A small image VAE, trained from scratch: encoder arch resmlp, encoder norm layernorm.
Rows from block 1 of the decoder of a small image VAE, named by matrix and row number. Rows with one number belong to one channel. Each number is 50 + 15 x the weight over its row's rms, rounded and kept within 0 to 99. All counts start at 0.
After each channel's rows are labels from the 100 images, of 14976, where the channel reaches its highest value: "peak on" is the class under the peak. Only what is clearly more common there than usual is listed. The data: Sentinel-2 satellite tiles (TerraMesh). In brackets: how many of the 100, against the usual share in percent.
# convs1: 3x3 conv (decoder.mid.1.convs.1.weight, 64x64x3x3, each kernel summed), inputs 0-63
# convs2: expand pointwise conv (decoder.mid.1.convs.2.weight, 128x64x1x1, transposed), outputs 0-63

convs1.57:38 59 65 45 45 65 50 26 37 42 52 53 63 38 39 11 39 43 26 46 78 53 75 56 33 47 42 64 62 66 52 49 51 47 62 35 41 29 74 56 18 55 71 49 36 25 53 48 37 64 52 41 72 30 49 56 75 77 48 30 74 39 44 45
convs2.57:74 48 50 23 56 56 78 72 60 55 35 77 47 48 33 62 76 48 52 63 30 40 51 31 46 48 38 68 76 66 79 52 60 41 46 62 22 68 23 51 40 58 09 46 14 40 67 43 66 51 58 23 47 53 51 46 23 51 47 37 43 74 54 63
peak on: trees (60 vs 20.3)

convs1.43:37 67 57 36 39 57 47 00 47 38 77 32 47 33 30 52 42 49 11 57 60 37 25 61 46 47 62 20 39 48 41 55 62 44 54 70 55 48 41 48 38 52 41 61 30 58 57 23 44 57 42 56 46 42 34 43 50 60 50 82 62 39 42 30
convs2.43:37 42 48 29 52 34 62 48 61 61 38 48 36 66 48 51 49 46 43 24 56 55 83 27 54 43 32 21 46 59 66 24 65 41 64 68 18 48 49 55 40 44 30 57 41 54 69 46 42 49 69 26 45 32 63 79 52 22 20 68 63 51 49 57
peak on: rangeland (71 vs 22.4)

convs1.6:43 33 59 70 32 67 50 57 70 67 34 31 42 49 39 49 71 58 59 55 39 60 48 54 48 52 59 47 42 70 56 50 66 58 33 56 32 65 41 38 84 83 35 89 48 59 49 54 50 33 77 48 50 71 56 40 31 85 26 53 36 52 71 59
convs2.6:42 59 69 56 29 59 49 34 78 63 53 55 56 52 55 58 28 38 46 65 44 48 67 40 63 55 65 64 48 66 55 32 49 62 74 38 68 49 68 36 57 54 79 68 92 48 78 52 50 51 43 58 47 55 31 53 50 00 26 60 39 25 40 37
peak on: water (59 vs 10.9)

convs1.58:51 16 51 35 41 66 33 46 67 46 38 39 65 34 17 52 51 68 50 40 41 76 44 35 41 54 44 24 45 61 40 40 49 60 32 23 47 56 42 48 69 30 35 46 49 55 54 41 56 39 46 21 50 49 46 42 26 93 30 24 32 56 58 67
convs2.58:44 36 40 65 33 59 44 48 65 52 63 33 66 68 39 38 36 63 44 38 52 56 35 50 19 38 57 26 61 77 32 84 64 36 30 14 29 42 19 66 73 58 49 31 46 35 51 43 55 48 47 86 47 44 29 47 38 31 20 24 38 60 53 25
peak on: crops (42 vs 17.3)

convs1.27:49 53 19 49 54 51 47 74 49 45 11 60 43 42 28 69 56 63 53 40 35 23 47 44 37 63 26 43 48 56 40 19 59 39 57 21 51 61 61 49 66 21 53 37 55 20 47 66 62 58 63 37 26 57 56 44 38 70 50 30 54 62 44 74
convs2.27:43 23 50 53 62 32 42 46 27 45 49 55 46 41 44 40 53 58 20 42 69 42 35 34 76 49 45 47 49 61 35 46 50 56 06 35 40 34 36 58 46 46 41 58 23 54 32 53 39 57 51 22 57 33 94 41 65 68 68 33 44 80 73 67
peak on: water (43 vs 10.9)

convs1.22:49 53 37 90 70 56 81 52 79 34 60 58 74 61 62 70 62 57 55 47 33 55 48 50 87 61 31 45 72 75 40 54 48 59 59 54 61 50 37 56 76 35 75 30 43 46 51 42 47 69 56 59 37 53 63 57 60 47 72 54 58 62 79 61
convs2.22:69 77 40 28 48 67 49 42 76 62 60 21 49 64 52 45 34 59 61 41 48 49 78 76 68 53 52 48 38 60 46 54 77 29 59 14 47 65 63 39 57 65 45 50 71 49 64 47 32 47 53 83 50 52 59 67 32 06 42 44 49 14 34 70
peak on: trees (59 vs 20.3); water (28 vs 10.9)

convs1.60:44 68 72 41 75 52 63 52 39 25 40 58 49 50 26 66 52 27 40 48 69 44 70 74 58 36 17 35 45 57 43 49 72 39 62 47 58 15 44 51 72 29 72 41 51 18 48 53 32 78 51 52 36 54 59 29 67 47 67 38 51 48 43 51
convs2.60:55 38 57 65 59 40 51 46 60 64 39 35 43 41 47 25 64 82 25 80 88 60 74 57 51 52 65 20 49 60 49 45 41 41 60 33 32 53 50 37 40 79 36 67 75 47 51 53 18 49 53 40 46 51 15 57 73 18 58 42 43 46 60 32
peak on: trees (51 vs 20.3)

convs1.44:45 42 65 58 54 63 47 21 48 41 90 40 95 18 40 40 33 48 04 50 33 70 47 53 52 49 55 09 59 46 57 68 61 71 50 57 41 42 50 72 55 43 41 54 44 55 48 48 35 51 30 50 52 47 50 28 49 55 44 39 48 47 50 53
convs2.44:43 40 41 47 55 61 43 73 30 36 32 55 46 57 47 60 63 50 52 14 89 45 56 51 67 59 25 59 14 87 42 74 61 46 32 32 81 52 40 48 50 18 49 49 85 44 43 48 10 49 49 54 47 39 24 42 60 85 84 53 46 58 55 43
peak on: crops (60 vs 17.3)

convs1.46:40 48 41 37 52 42 21 62 38 47 46 70 64 41 64 50 50 75 39 55 29 60 21 71 38 56 41 21 47 59 50 48 38 34 45 50 61 61 60 58 46 86 47 50 67 39 22 39 04 29 45 58 48 55 38 28 37 48 20 51 39 49 41 56
convs2.46:13 36 27 54 46 60 46 50 37 20 69 54 56 48 64 50 51 31 61 28 44 28 53 50 79 49 37 48 48 60 47 46 68 60 43 66 50 53 44 36 56 48 52 56 78 50 30 52 58 50 46 42 47 55 26 53 36 47 76 46 60 41 42 26
peak on: crops (72 vs 17.3)

convs1.10:53 51 60 60 38 56 82 41 62 51 47 43 56 63 47 43 65 35 49 57 31 94 24 25 80 51 48 35 42 32 53 50 75 44 42 68 38 46 34 35 50 76 43 62 64 69 30 42 48 29 46 64 35 61 38 54 36 37 66 63 26 53 54 25
convs2.10:55 35 40 51 47 52 48 58 40 39 89 56 37 43 59 66 68 68 40 41 58 17 21 58 67 55 51 99 59 44 28 49 49 71 37 66 60 39 33 71 44 39 38 51 42 53 63 59 43 56 47 51 61 66 48 59 33 64 50 62 42 62 64 55
peak on: snow or ice (93 vs 13.9)

convs1.61:39 51 65 49 73 39 53 70 51 47 69 57 71 51 53 51 60 05 47 60 55 43 32 31 62 35 59 73 61 34 36 55 45 72 73 41 58 41 56 49 35 38 73 41 28 62 28 44 60 70 41 60 32 54 55 72 70 12 50 45 44 26 58 47
convs2.61:37 35 65 55 66 38 57 52 38 36 49 67 56 45 49 54 61 48 21 52 69 75 75 33 44 63 40 49 42 67 35 43 13 66 40 61 47 17 41 77 42 33 46 56 30 58 27 61 57 55 32 17 56 22 63 51 67 75 60 65 56 70 67 42
peak on: trees (58 vs 20.3)

convs1.5:43 45 78 48 64 58 55 19 43 48 57 13 89 73 42 45 55 37 40 57 54 74 43 46 57 20 84 63 72 52 52 63 62 79 68 41 58 45 50 57 51 15 57 68 41 44 58 44 43 67 53 54 64 39 35 50 50 47 52 49 35 36 60 48
convs2.5:43 46 53 47 41 46 50 57 33 44 51 30 52 68 63 35 44 29 90 49 37 51 63 29 43 58 58 00 71 58 52 28 74 66 31 48 44 38 64 53 56 45 47 49 21 50 65 54 51 49 37 07 46 52 85 47 62 31 51 59 40 52 61 51
peak on: water (51 vs 10.9)

convs1.36:33 43 79 29 43 26 47 24 46 45 73 33 48 56 50 49 30 37 32 44 63 53 43 17 38 19 39 69 60 28 30 64 49 48 28 58 41 33 45 55 27 60 32 35 50 42 38 34 39 52 62 46 57 23 40 38 60 35 41 56 67 30 28 43
convs2.36:39 72 45 25 44 54 69 74 67 55 43 64 68 52 56 48 58 31 44 45 68 54 68 47 65 28 45 47 32 65 45 39 66 48 49 43 23 47 60 43 48 66 17 43 85 52 80 49 62 51 64 38 49 57 46 53 33 39 76 59 27 36 38 40
peak on: rangeland (81 vs 22.4)

convs1.56:42 29 37 64 50 49 53 14 80 51 72 45 58 43 26 30 57 41 26 40 39 62 37 31 40 58 49 13 60 46 49 69 36 65 51 42 43 45 55 55 34 52 25 58 43 59 37 24 27 43 45 42 58 38 66 09 48 60 33 68 48 45 49 41
convs2.56:63 49 36 33 69 40 68 63 58 62 64 45 46 46 48 56 55 73 59 57 28 45 31 62 41 51 36 77 40 56 42 66 68 40 19 51 52 37 29 32 52 63 77 58 42 44 52 52 42 57 50 40 53 61 17 39 30 33 23 16 37 47 38 66
peak on: water (93 vs 10.9)

convs1.23:40 49 30 36 68 35 60 78 48 28 60 45 57 76 58 42 62 28 61 49 62 37 40 24 49 40 44 67 57 47 38 53 37 61 39 19 55 18 77 69 29 43 56 26 22 43 55 55 40 40 41 49 58 59 75 70 64 50 39 54 64 26 60 63
convs2.23:60 61 53 48 46 60 16 61 57 42 63 55 33 72 51 66 67 57 39 52 51 51 54 56 71 58 71 65 54 48 63 63 42 50 44 27 80 53 53 93 45 39 43 50 47 52 54 54 41 47 53 71 55 46 41 34 49 95 57 53 59 65 69 49
peak on: water (88 vs 10.9)

convs1.63:70 65 00 58 50 38 57 38 63 56 59 57 40 55 47 31 61 31 60 32 46 49 10 63 61 49 59 51 40 53 44 49 36 16 47 61 70 52 57 65 55 60 49 59 58 53 60 62 82 39 56 46 50 39 47 27 45 25 63 73 56 68 43 45
convs2.63:31 48 55 57 40 62 50 55 52 38 45 48 73 66 40 45 45 30 57 13 62 74 77 44 72 68 25 54 23 73 51 61 26 49 51 52 63 43 48 45 52 41 60 64 99 49 26 56 04 46 43 62 48 34 49 69 53 49 62 51 48 45 55 55
peak on: snow or ice (93 vs 13.9)

convs1.3:62 56 49 32 54 69 50 29 43 43 60 54 84 49 51 48 59 40 30 49 46 93 13 69 51 32 57 36 63 63 47 65 54 78 33 48 36 42 58 60 45 31 63 65 24 46 56 41 44 61 42 47 55 47 73 56 63 23 39 36 49 30 67 27
convs2.3:69 55 58 35 51 35 52 39 58 53 67 73 47 53 49 60 38 71 50 67 49 40 36 32 12 51 70 58 78 55 19 21 47 59 59 55 32 65 51 40 51 38 37 47 35 46 52 49 79 50 53 86 53 51 68 81 62 56 26 52 69 58 56 48
peak on: water (76 vs 10.9)

convs1.14:77 45 47 52 46 49 55 68 44 54 11 47 46 65 59 37 78 49 81 47 34 10 59 43 68 47 47 75 44 48 65 48 68 63 38 42 33 41 52 50 21 45 53 56 52 16 43 70 61 47 58 38 76 60 66 51 53 29 75 52 54 60 47 51
convs2.14:52 40 70 53 73 34 44 48 45 55 47 46 51 58 37 67 47 47 51 58 30 43 37 54 42 76 23 57 47 44 34 39 52 53 25 72 33 46 52 41 58 41 51 77 19 50 15 48 69 43 21 43 48 34 52 58 55 73 04 44 61 64 51 72
peak on: snow or ice (76 vs 13.9)

convs1.53:16 45 71 46 58 46 34 23 33 49 56 36 53 48 56 32 27 76 27 39 55 76 60 50 30 55 69 23 44 51 51 60 66 51 48 77 37 47 41 53 24 72 49 35 48 87 45 54 23 50 44 49 82 49 43 49 54 44 47 65 41 37 50 44
convs2.53:53 55 32 50 49 38 51 72 59 16 51 35 42 37 65 69 57 68 36 56 56 67 59 59 62 51 53 90 55 25 65 52 47 36 42 54 25 56 58 68 39 44 51 42 52 55 64 45 36 44 57 56 52 47 25 46 50 77 52 64 27 54 65 16
peak on: rangeland (81 vs 22.4)

convs1.45:41 73 37 39 56 36 61 61 44 39 57 60 45 44 39 71 30 18 52 30 46 14 38 46 47 51 20 62 56 37 56 31 16 56 62 24 55 23 53 53 31 28 47 30 46 31 59 61 54 64 53 53 41 54 46 46 72 29 57 34 68 28 42 44
convs2.45:33 47 50 45 53 38 45 14 48 38 45 65 48 59 39 33 81 38 01 28 70 37 70 30 72 35 39 45 83 59 39 55 45 37 67 48 60 54 44 66 36 52 27 46 22 55 40 49 70 45 54 55 48 37 70 40 54 72 65 50 64 72 70 60
peak on: trees (55 vs 20.3)

convs1.40:32 27 81 44 46 45 46 53 42 47 90 71 56 35 31 42 36 48 28 69 43 81 43 39 37 67 40 32 48 47 44 79 45 51 54 61 45 39 62 63 69 54 38 45 51 61 36 49 07 44 29 46 39 63 45 50 53 77 27 56 38 55 41 45
convs2.40:42 34 41 51 59 39 67 38 29 62 22 65 49 35 43 11 63 61 44 52 48 62 48 53 41 53 53 33 30 59 62 53 34 35 12 54 67 48 50 48 28 71 23 51 27 44 66 53 32 50 67 08 46 50 52 29 56 60 61 35 42 63 48 81
peak on: crops (73 vs 17.3)

convs1.29:51 53 36 52 49 36 47 50 69 48 34 38 15 44 53 43 54 38 44 44 48 00 83 49 61 53 34 54 36 47 52 14 49 40 45 42 52 49 52 16 57 59 46 50 47 30 45 52 46 50 63 40 64 50 49 30 53 40 62 59 42 46 43 56
convs2.29:72 53 47 34 59 50 62 48 44 28 28 66 44 44 46 64 55 65 77 46 42 31 75 44 54 62 71 05 52 42 47 47 44 56 50 38 58 48 62 65 43 22 04 33 53 51 85 51 39 52 60 19 50 52 68 51 56 58 62 51 67 53 49 39
peak on: snow or ice (83 vs 13.9)

convs1.12:46 45 13 60 48 45 41 37 50 64 42 48 53 38 71 28 45 33 53 46 32 76 56 67 10 45 57 58 48 42 71 53 44 53 36 54 44 69 71 65 23 64 40 65 72 65 49 67 75 35 40 52 52 53 51 47 32 37 15 47 69 56 41 26
convs2.12:54 32 46 51 62 32 63 58 40 47 49 62 27 40 39 60 71 61 31 50 41 38 26 49 36 31 34 70 85 70 50 74 35 47 45 60 56 47 20 58 58 21 56 26 20 47 45 48 65 56 43 26 56 56 36 41 47 80 34 30 64 72 52 48
peak on: snow or ice (75 vs 13.9)

convs1.24:53 54 12 47 50 32 72 75 50 53 23 50 26 66 55 50 55 42 59 29 39 56 37 60 63 52 44 45 30 44 57 27 47 35 49 58 62 56 33 27 68 65 64 19 58 23 45 55 74 48 70 39 44 53 40 40 62 29 67 69 57 66 25 65
convs2.24:12 45 51 52 41 43 60 33 54 62 56 40 37 59 45 49 45 43 67 46 32 54 58 28 49 55 57 39 88 46 74 21 48 51 55 65 41 52 47 33 43 61 67 72 51 51 42 54 42 47 43 40 44 42 30 64 30 39 46 81 74 41 28 50
peak on: snow or ice (84 vs 13.9)

convs1.38:42 56 30 36 66 55 32 32 42 47 68 63 58 48 52 22 33 33 32 34 67 52 82 68 32 36 47 67 67 48 51 47 53 60 65 56 85 29 84 73 34 17 43 42 62 52 62 49 42 61 36 35 68 39 55 56 61 42 49 54 61 29 50 39
convs2.38:61 70 50 31 47 52 69 53 32 49 60 51 62 37 34 66 53 82 59 47 49 39 15 73 24 49 60 57 26 42 67 79 52 42 56 43 21 61 47 48 46 40 86 27 47 46 76 46 46 49 61 26 50 61 41 46 48 80 48 58 45 65 40 49
peak on: water (69 vs 10.9)

convs1.9:37 61 35 55 51 69 52 40 62 43 86 41 66 31 47 61 71 70 23 38 75 63 43 45 51 48 29 49 52 69 38 49 34 74 44 47 57 38 58 65 55 30 39 33 46 77 45 56 53 52 44 47 46 55 67 51 61 99 38 53 57 34 50 62
convs2.9:38 23 34 50 79 42 53 51 32 45 56 59 37 49 57 70 53 55 32 55 57 35 34 55 46 55 20 67 68 45 47 63 46 44 00 70 09 35 41 40 43 27 42 53 61 56 40 49 50 53 63 25 59 44 64 35 39 23 36 47 45 71 59 28
peak on: water (64 vs 10.9)

convs1.34:68 34 55 51 46 43 54 49 51 62 66 40 57 31 41 38 39 38 61 65 60 27 35 22 40 42 49 75 44 35 59 48 25 60 45 17 30 50 37 43 27 18 23 49 42 70 45 52 74 39 82 65 57 44 53 58 45 85 53 48 41 52 32 65
convs2.34:56 32 52 46 64 52 84 31 51 37 34 77 61 54 52 44 16 18 60 35 40 29 57 55 50 23 35 55 68 49 61 29 49 46 45 74 90 41 69 51 58 11 99 37 66 45 40 46 81 49 56 42 49 37 65 22 48 42 34 43 39 52 67 29
peak on: snow or ice (73 vs 13.9)

convs1.20:38 56 58 51 71 62 26 70 50 23 33 51 54 38 22 61 61 64 36 42 58 40 42 54 54 57 43 25 63 51 22 32 50 67 55 37 29 65 63 38 54 44 44 42 30 46 47 59 56 56 44 17 24 57 58 52 66 97 30 26 37 54 51 57
convs2.20:37 45 54 73 75 47 49 45 49 56 51 50 43 52 53 39 56 16 29 80 69 70 23 37 24 70 20 42 51 43 25 62 59 43 42 70 53 59 44 25 43 45 62 55 30 59 03 61 22 58 36 73 58 26 41 63 49 50 40 52 70 59 43 55
peak on: trees (43 vs 20.3); water (42 vs 10.9)

convs1.55:48 63 25 67 50 40 62 58 47 39 24 37 04 35 56 58 54 35 46 47 54 09 52 38 48 62 54 48 34 53 63 63 47 34 48 37 57 49 42 29 61 64 62 29 79 46 64 50 83 40 63 56 52 47 59 15 50 39 63 63 55 42 35 63
convs2.55:58 53 56 69 31 70 33 50 44 57 59 51 62 43 62 32 47 38 46 54 48 51 04 47 30 42 60 48 65 55 54 43 71 61 65 45 87 57 70 32 56 84 92 48 31 43 37 50 74 49 47 85 43 52 54 29 55 61 73 57 33 37 34 44
peak on: snow or ice (81 vs 13.9)

convs1.18:31 52 38 63 50 41 61 57 50 63 22 43 05 53 47 55 42 29 58 38 74 30 70 60 52 52 55 32 39 54 60 15 48 37 43 48 54 42 38 10 57 56 54 35 63 39 43 54 65 46 57 39 00 56 53 49 58 37 62 57 48 47 40 64
convs2.18:34 52 66 51 60 60 38 24 49 49 40 38 64 31 41 47 50 63 42 56 27 34 55 42 35 31 33 25 44 08 52 45 52 47 72 54 65 64 45 41 47 51 36 42 58 60 19 49 72 46 49 65 49 43 99 54 66 71 75 40 42 41 46 25
peak on: snow or ice (75 vs 13.9)

convs1.49:52 36 41 43 34 29 59 51 41 49 32 35 42 31 31 26 52 65 44 63 58 42 40 47 57 18 48 61 30 35 55 61 44 30 31 52 28 22 50 68 20 51 53 65 27 33 39 56 51 32 46 55 62 45 18 28 43 44 65 25 59 63 35 24
convs2.49:63 32 52 64 56 61 47 81 49 76 66 37 50 67 58 66 40 54 66 75 24 51 39 33 53 48 70 39 55 44 73 60 71 46 25 48 65 44 48 37 60 61 84 67 55 49 64 49 60 52 39 22 58 48 61 48 39 14 31 46 29 35 57 50
peak on: snow or ice (93 vs 13.9)

convs1.37:55 61 27 42 43 51 83 50 61 49 59 69 64 25 65 58 65 41 55 53 53 69 50 67 70 46 29 38 42 52 68 54 36 03 40 36 59 55 60 56 48 22 47 29 56 55 35 58 61 46 60 43 51 50 18 60 48 34 68 45 72 54 18 71
convs2.37:34 51 48 36 52 30 60 26 12 46 10 51 59 61 52 32 82 64 45 48 48 31 43 27 56 62 47 44 32 28 49 31 77 48 60 65 62 55 67 50 35 44 59 74 27 55 77 46 80 46 62 46 50 34 36 33 78 36 42 38 47 56 55 43
peak on: snow or ice (87 vs 13.9)

convs1.2:46 32 76 37 62 58 48 41 65 45 56 72 82 21 53 50 46 42 31 50 37 83 34 50 48 51 48 05 67 45 46 66 43 60 68 34 54 53 64 84 36 43 38 35 41 38 30 56 27 56 18 44 47 50 40 50 45 39 46 39 46 51 34 57
convs2.2:42 53 53 62 55 35 55 39 62 40 56 53 51 34 44 72 35 62 47 41 27 80 43 62 23 44 40 84 66 46 85 70 12 43 34 66 48 56 52 58 47 50 60 64 31 54 28 49 51 49 42 73 51 51 32 65 41 65 39 50 60 44 61 56
peak on: water (41 vs 10.9)

convs1.15:62 29 71 34 56 33 42 67 94 44 37 61 29 43 51 58 64 54 61 34 67 19 48 36 62 51 48 88 58 52 33 36 63 61 63 26 57 65 60 21 67 26 49 43 45 42 60 54 67 62 50 30 35 62 61 42 51 52 37 55 35 59 50 63
convs2.15:43 39 61 50 65 44 50 59 54 54 25 44 51 25 44 33 40 74 49 61 54 73 53 62 28 32 28 32 49 96 44 65 12 36 51 54 89 48 33 41 64 28 60 59 56 49 47 55 63 58 53 63 53 36 70 40 68 71 61 32 52 47 47 71
peak on: trees (49 vs 20.3); water (32 vs 10.9)

convs1.21:58 30 74 70 36 40 55 56 53 49 53 28 71 53 58 56 41 47 74 81 35 48 37 66 58 26 42 44 37 26 48 57 49 58 34 92 54 41 47 38 49 61 40 63 31 71 42 46 49 35 71 49 33 63 47 61 25 41 56 77 52 84 35 53
convs2.21:46 46 51 47 49 38 44 76 60 79 65 60 48 44 68 42 36 21 47 67 48 45 60 29 58 44 50 25 50 58 38 57 05 60 48 48 02 43 37 44 58 14 37 41 31 50 78 51 60 55 45 19 52 47 62 58 57 42 27 70 53 57 38 23
peak on: snow or ice (63 vs 13.9)

convs1.28:54 82 31 62 39 55 56 57 57 42 26 66 19 47 48 46 56 39 44 64 82 67 00 67 40 43 50 58 53 63 34 23 54 60 53 70 63 49 36 42 58 73 61 35 62 43 52 43 57 70 34 56 55 52 41 72 46 52 31 57 41 38 38 34
convs2.28:29 49 37 63 50 50 45 63 50 20 52 60 41 35 49 80 47 51 46 31 54 55 69 30 60 57 30 46 60 61 34 59 29 54 57 55 36 27 22 76 52 30 35 55 68 52 34 56 30 52 44 45 49 44 58 74 49 67 31 42 52 48 28 35
peak on: trees (66 vs 20.3)

convs1.59:66 51 36 40 38 33 60 36 51 45 00 44 25 53 53 43 63 38 56 48 52 44 58 52 69 46 53 55 35 50 44 49 69 93 38 63 45 36 55 36 40 54 48 65 39 08 79 52 49 39 33 25 50 69 66 52 47 38 71 43 53 46 61 33
convs2.59:54 57 71 59 52 43 49 23 62 65 43 56 53 40 38 53 49 37 54 99 30 58 44 52 39 54 68 80 49 11 84 56 13 50 86 54 58 45 49 71 56 55 60 64 63 55 30 51 47 43 46 61 49 48 50 39 78 30 61 29 45 56 67 44
peak on: water (52 vs 10.9); snow or ice (45 vs 13.9)

convs1.50:35 31 45 34 64 89 11 48 58 46 54 54 53 51 18 41 58 66 40 27 41 69 42 29 45 71 14 53 56 57 24 50 35 53 55 54 75 60 45 31 58 32 64 51 58 63 59 65 51 58 54 28 37 47 53 52 47 64 29 38 41 44 65 65
convs2.50:64 59 51 61 30 45 49 31 55 18 56 58 42 55 39 68 50 52 51 48 37 12 29 66 68 56 20 56 00 41 27 33 47 79 51 25 33 48 40 43 53 32 31 69 05 61 50 63 62 60 47 36 58 40 49 49 67 80 59 52 53 41 45 56
peak on: trees (65 vs 20.3)

convs1.16:74 52 43 75 26 92 75 68 74 38 67 50 57 43 68 55 64 57 59 42 46 72 56 50 71 62 51 55 20 61 56 57 43 44 32 42 47 64 23 48 53 32 44 50 39 37 46 63 67 33 64 46 24 63 47 62 24 61 77 45 48 55 52 59
convs2.16:57 38 55 51 60 30 41 44 50 73 49 66 52 55 62 57 19 41 42 56 35 70 68 40 20 52 52 67 63 65 78 45 50 61 26 49 69 40 53 53 40 36 69 48 39 44 42 46 77 51 47 64 56 44 56 29 68 39 16 30 52 72 74 48
peak on: snow or ice (95 vs 13.9)

convs1.4:47 39 48 55 30 33 50 23 64 40 37 44 48 03 49 27 41 49 13 33 42 61 49 67 54 63 39 30 31 37 45 58 41 34 39 63 31 38 49 37 36 56 33 33 64 59 23 33 44 33 49 37 47 47 37 34 51 41 56 34 28 54 21 47
convs2.4:65 42 41 43 59 49 59 64 36 58 63 75 55 30 50 50 62 59 64 49 53 58 34 52 31 41 25 70 63 60 54 69 44 39 36 66 57 52 31 35 59 78 57 45 57 40 59 50 38 55 47 44 49 65 16 46 35 38 51 32 08 47 41 56
peak on: snow or ice (89 vs 13.9)

convs1.26:62 33 27 44 48 36 63 32 51 69 55 48 68 44 62 34 67 39 49 64 57 42 12 43 69 60 75 41 48 29 57 44 23 62 44 42 47 59 66 67 09 42 51 60 40 73 43 48 31 41 10 56 36 58 49 54 61 37 55 45 64 53 48 26
convs2.26:64 55 61 44 44 55 42 55 42 62 54 75 69 51 64 52 67 24 70 38 37 58 59 68 60 71 55 53 46 47 45 24 52 65 74 55 67 48 53 34 48 65 26 61 40 54 62 60 48 51 49 30 50 49 64 71 48 38 63 67 57 53 48 35
peak on: water (50 vs 10.9); snow or ice (37 vs 13.9)

convs1.39:31 64 91 51 30 39 38 47 29 43 55 42 46 78 56 46 33 24 38 57 54 22 60 36 43 50 44 57 28 33 38 57 65 46 58 55 54 42 41 36 65 68 44 55 47 66 50 24 14 39 78 65 59 47 40 32 59 40 28 68 38 32 48 52
convs2.39:52 43 61 67 54 56 36 43 37 60 36 53 71 52 59 34 79 58 24 48 60 66 00 38 15 44 35 22 67 47 12 38 48 54 41 58 36 39 41 38 41 52 50 44 23 51 30 48 73 45 52 42 52 34 67 33 54 68 61 53 47 62 66 47
peak on: rangeland (77 vs 22.4)

convs1.35:61 47 15 56 35 22 45 57 63 48 48 40 44 63 49 33 67 56 71 44 55 31 29 43 31 42 62 49 54 41 45 33 54 86 27 45 19 74 35 44 19 72 39 61 46 54 54 52 43 38 52 37 75 49 74 35 32 35 35 61 67 44 60 43
convs2.35:74 53 64 30 59 40 76 52 64 73 76 47 50 71 51 61 61 69 41 70 40 13 52 23 48 51 65 22 67 49 40 42 35 54 85 54 60 51 49 63 62 39 23 38 48 51 54 50 79 57 48 56 59 57 94 75 51 32 13 58 66 67 40 57
peak on: water (50 vs 10.9); snow or ice (43 vs 13.9)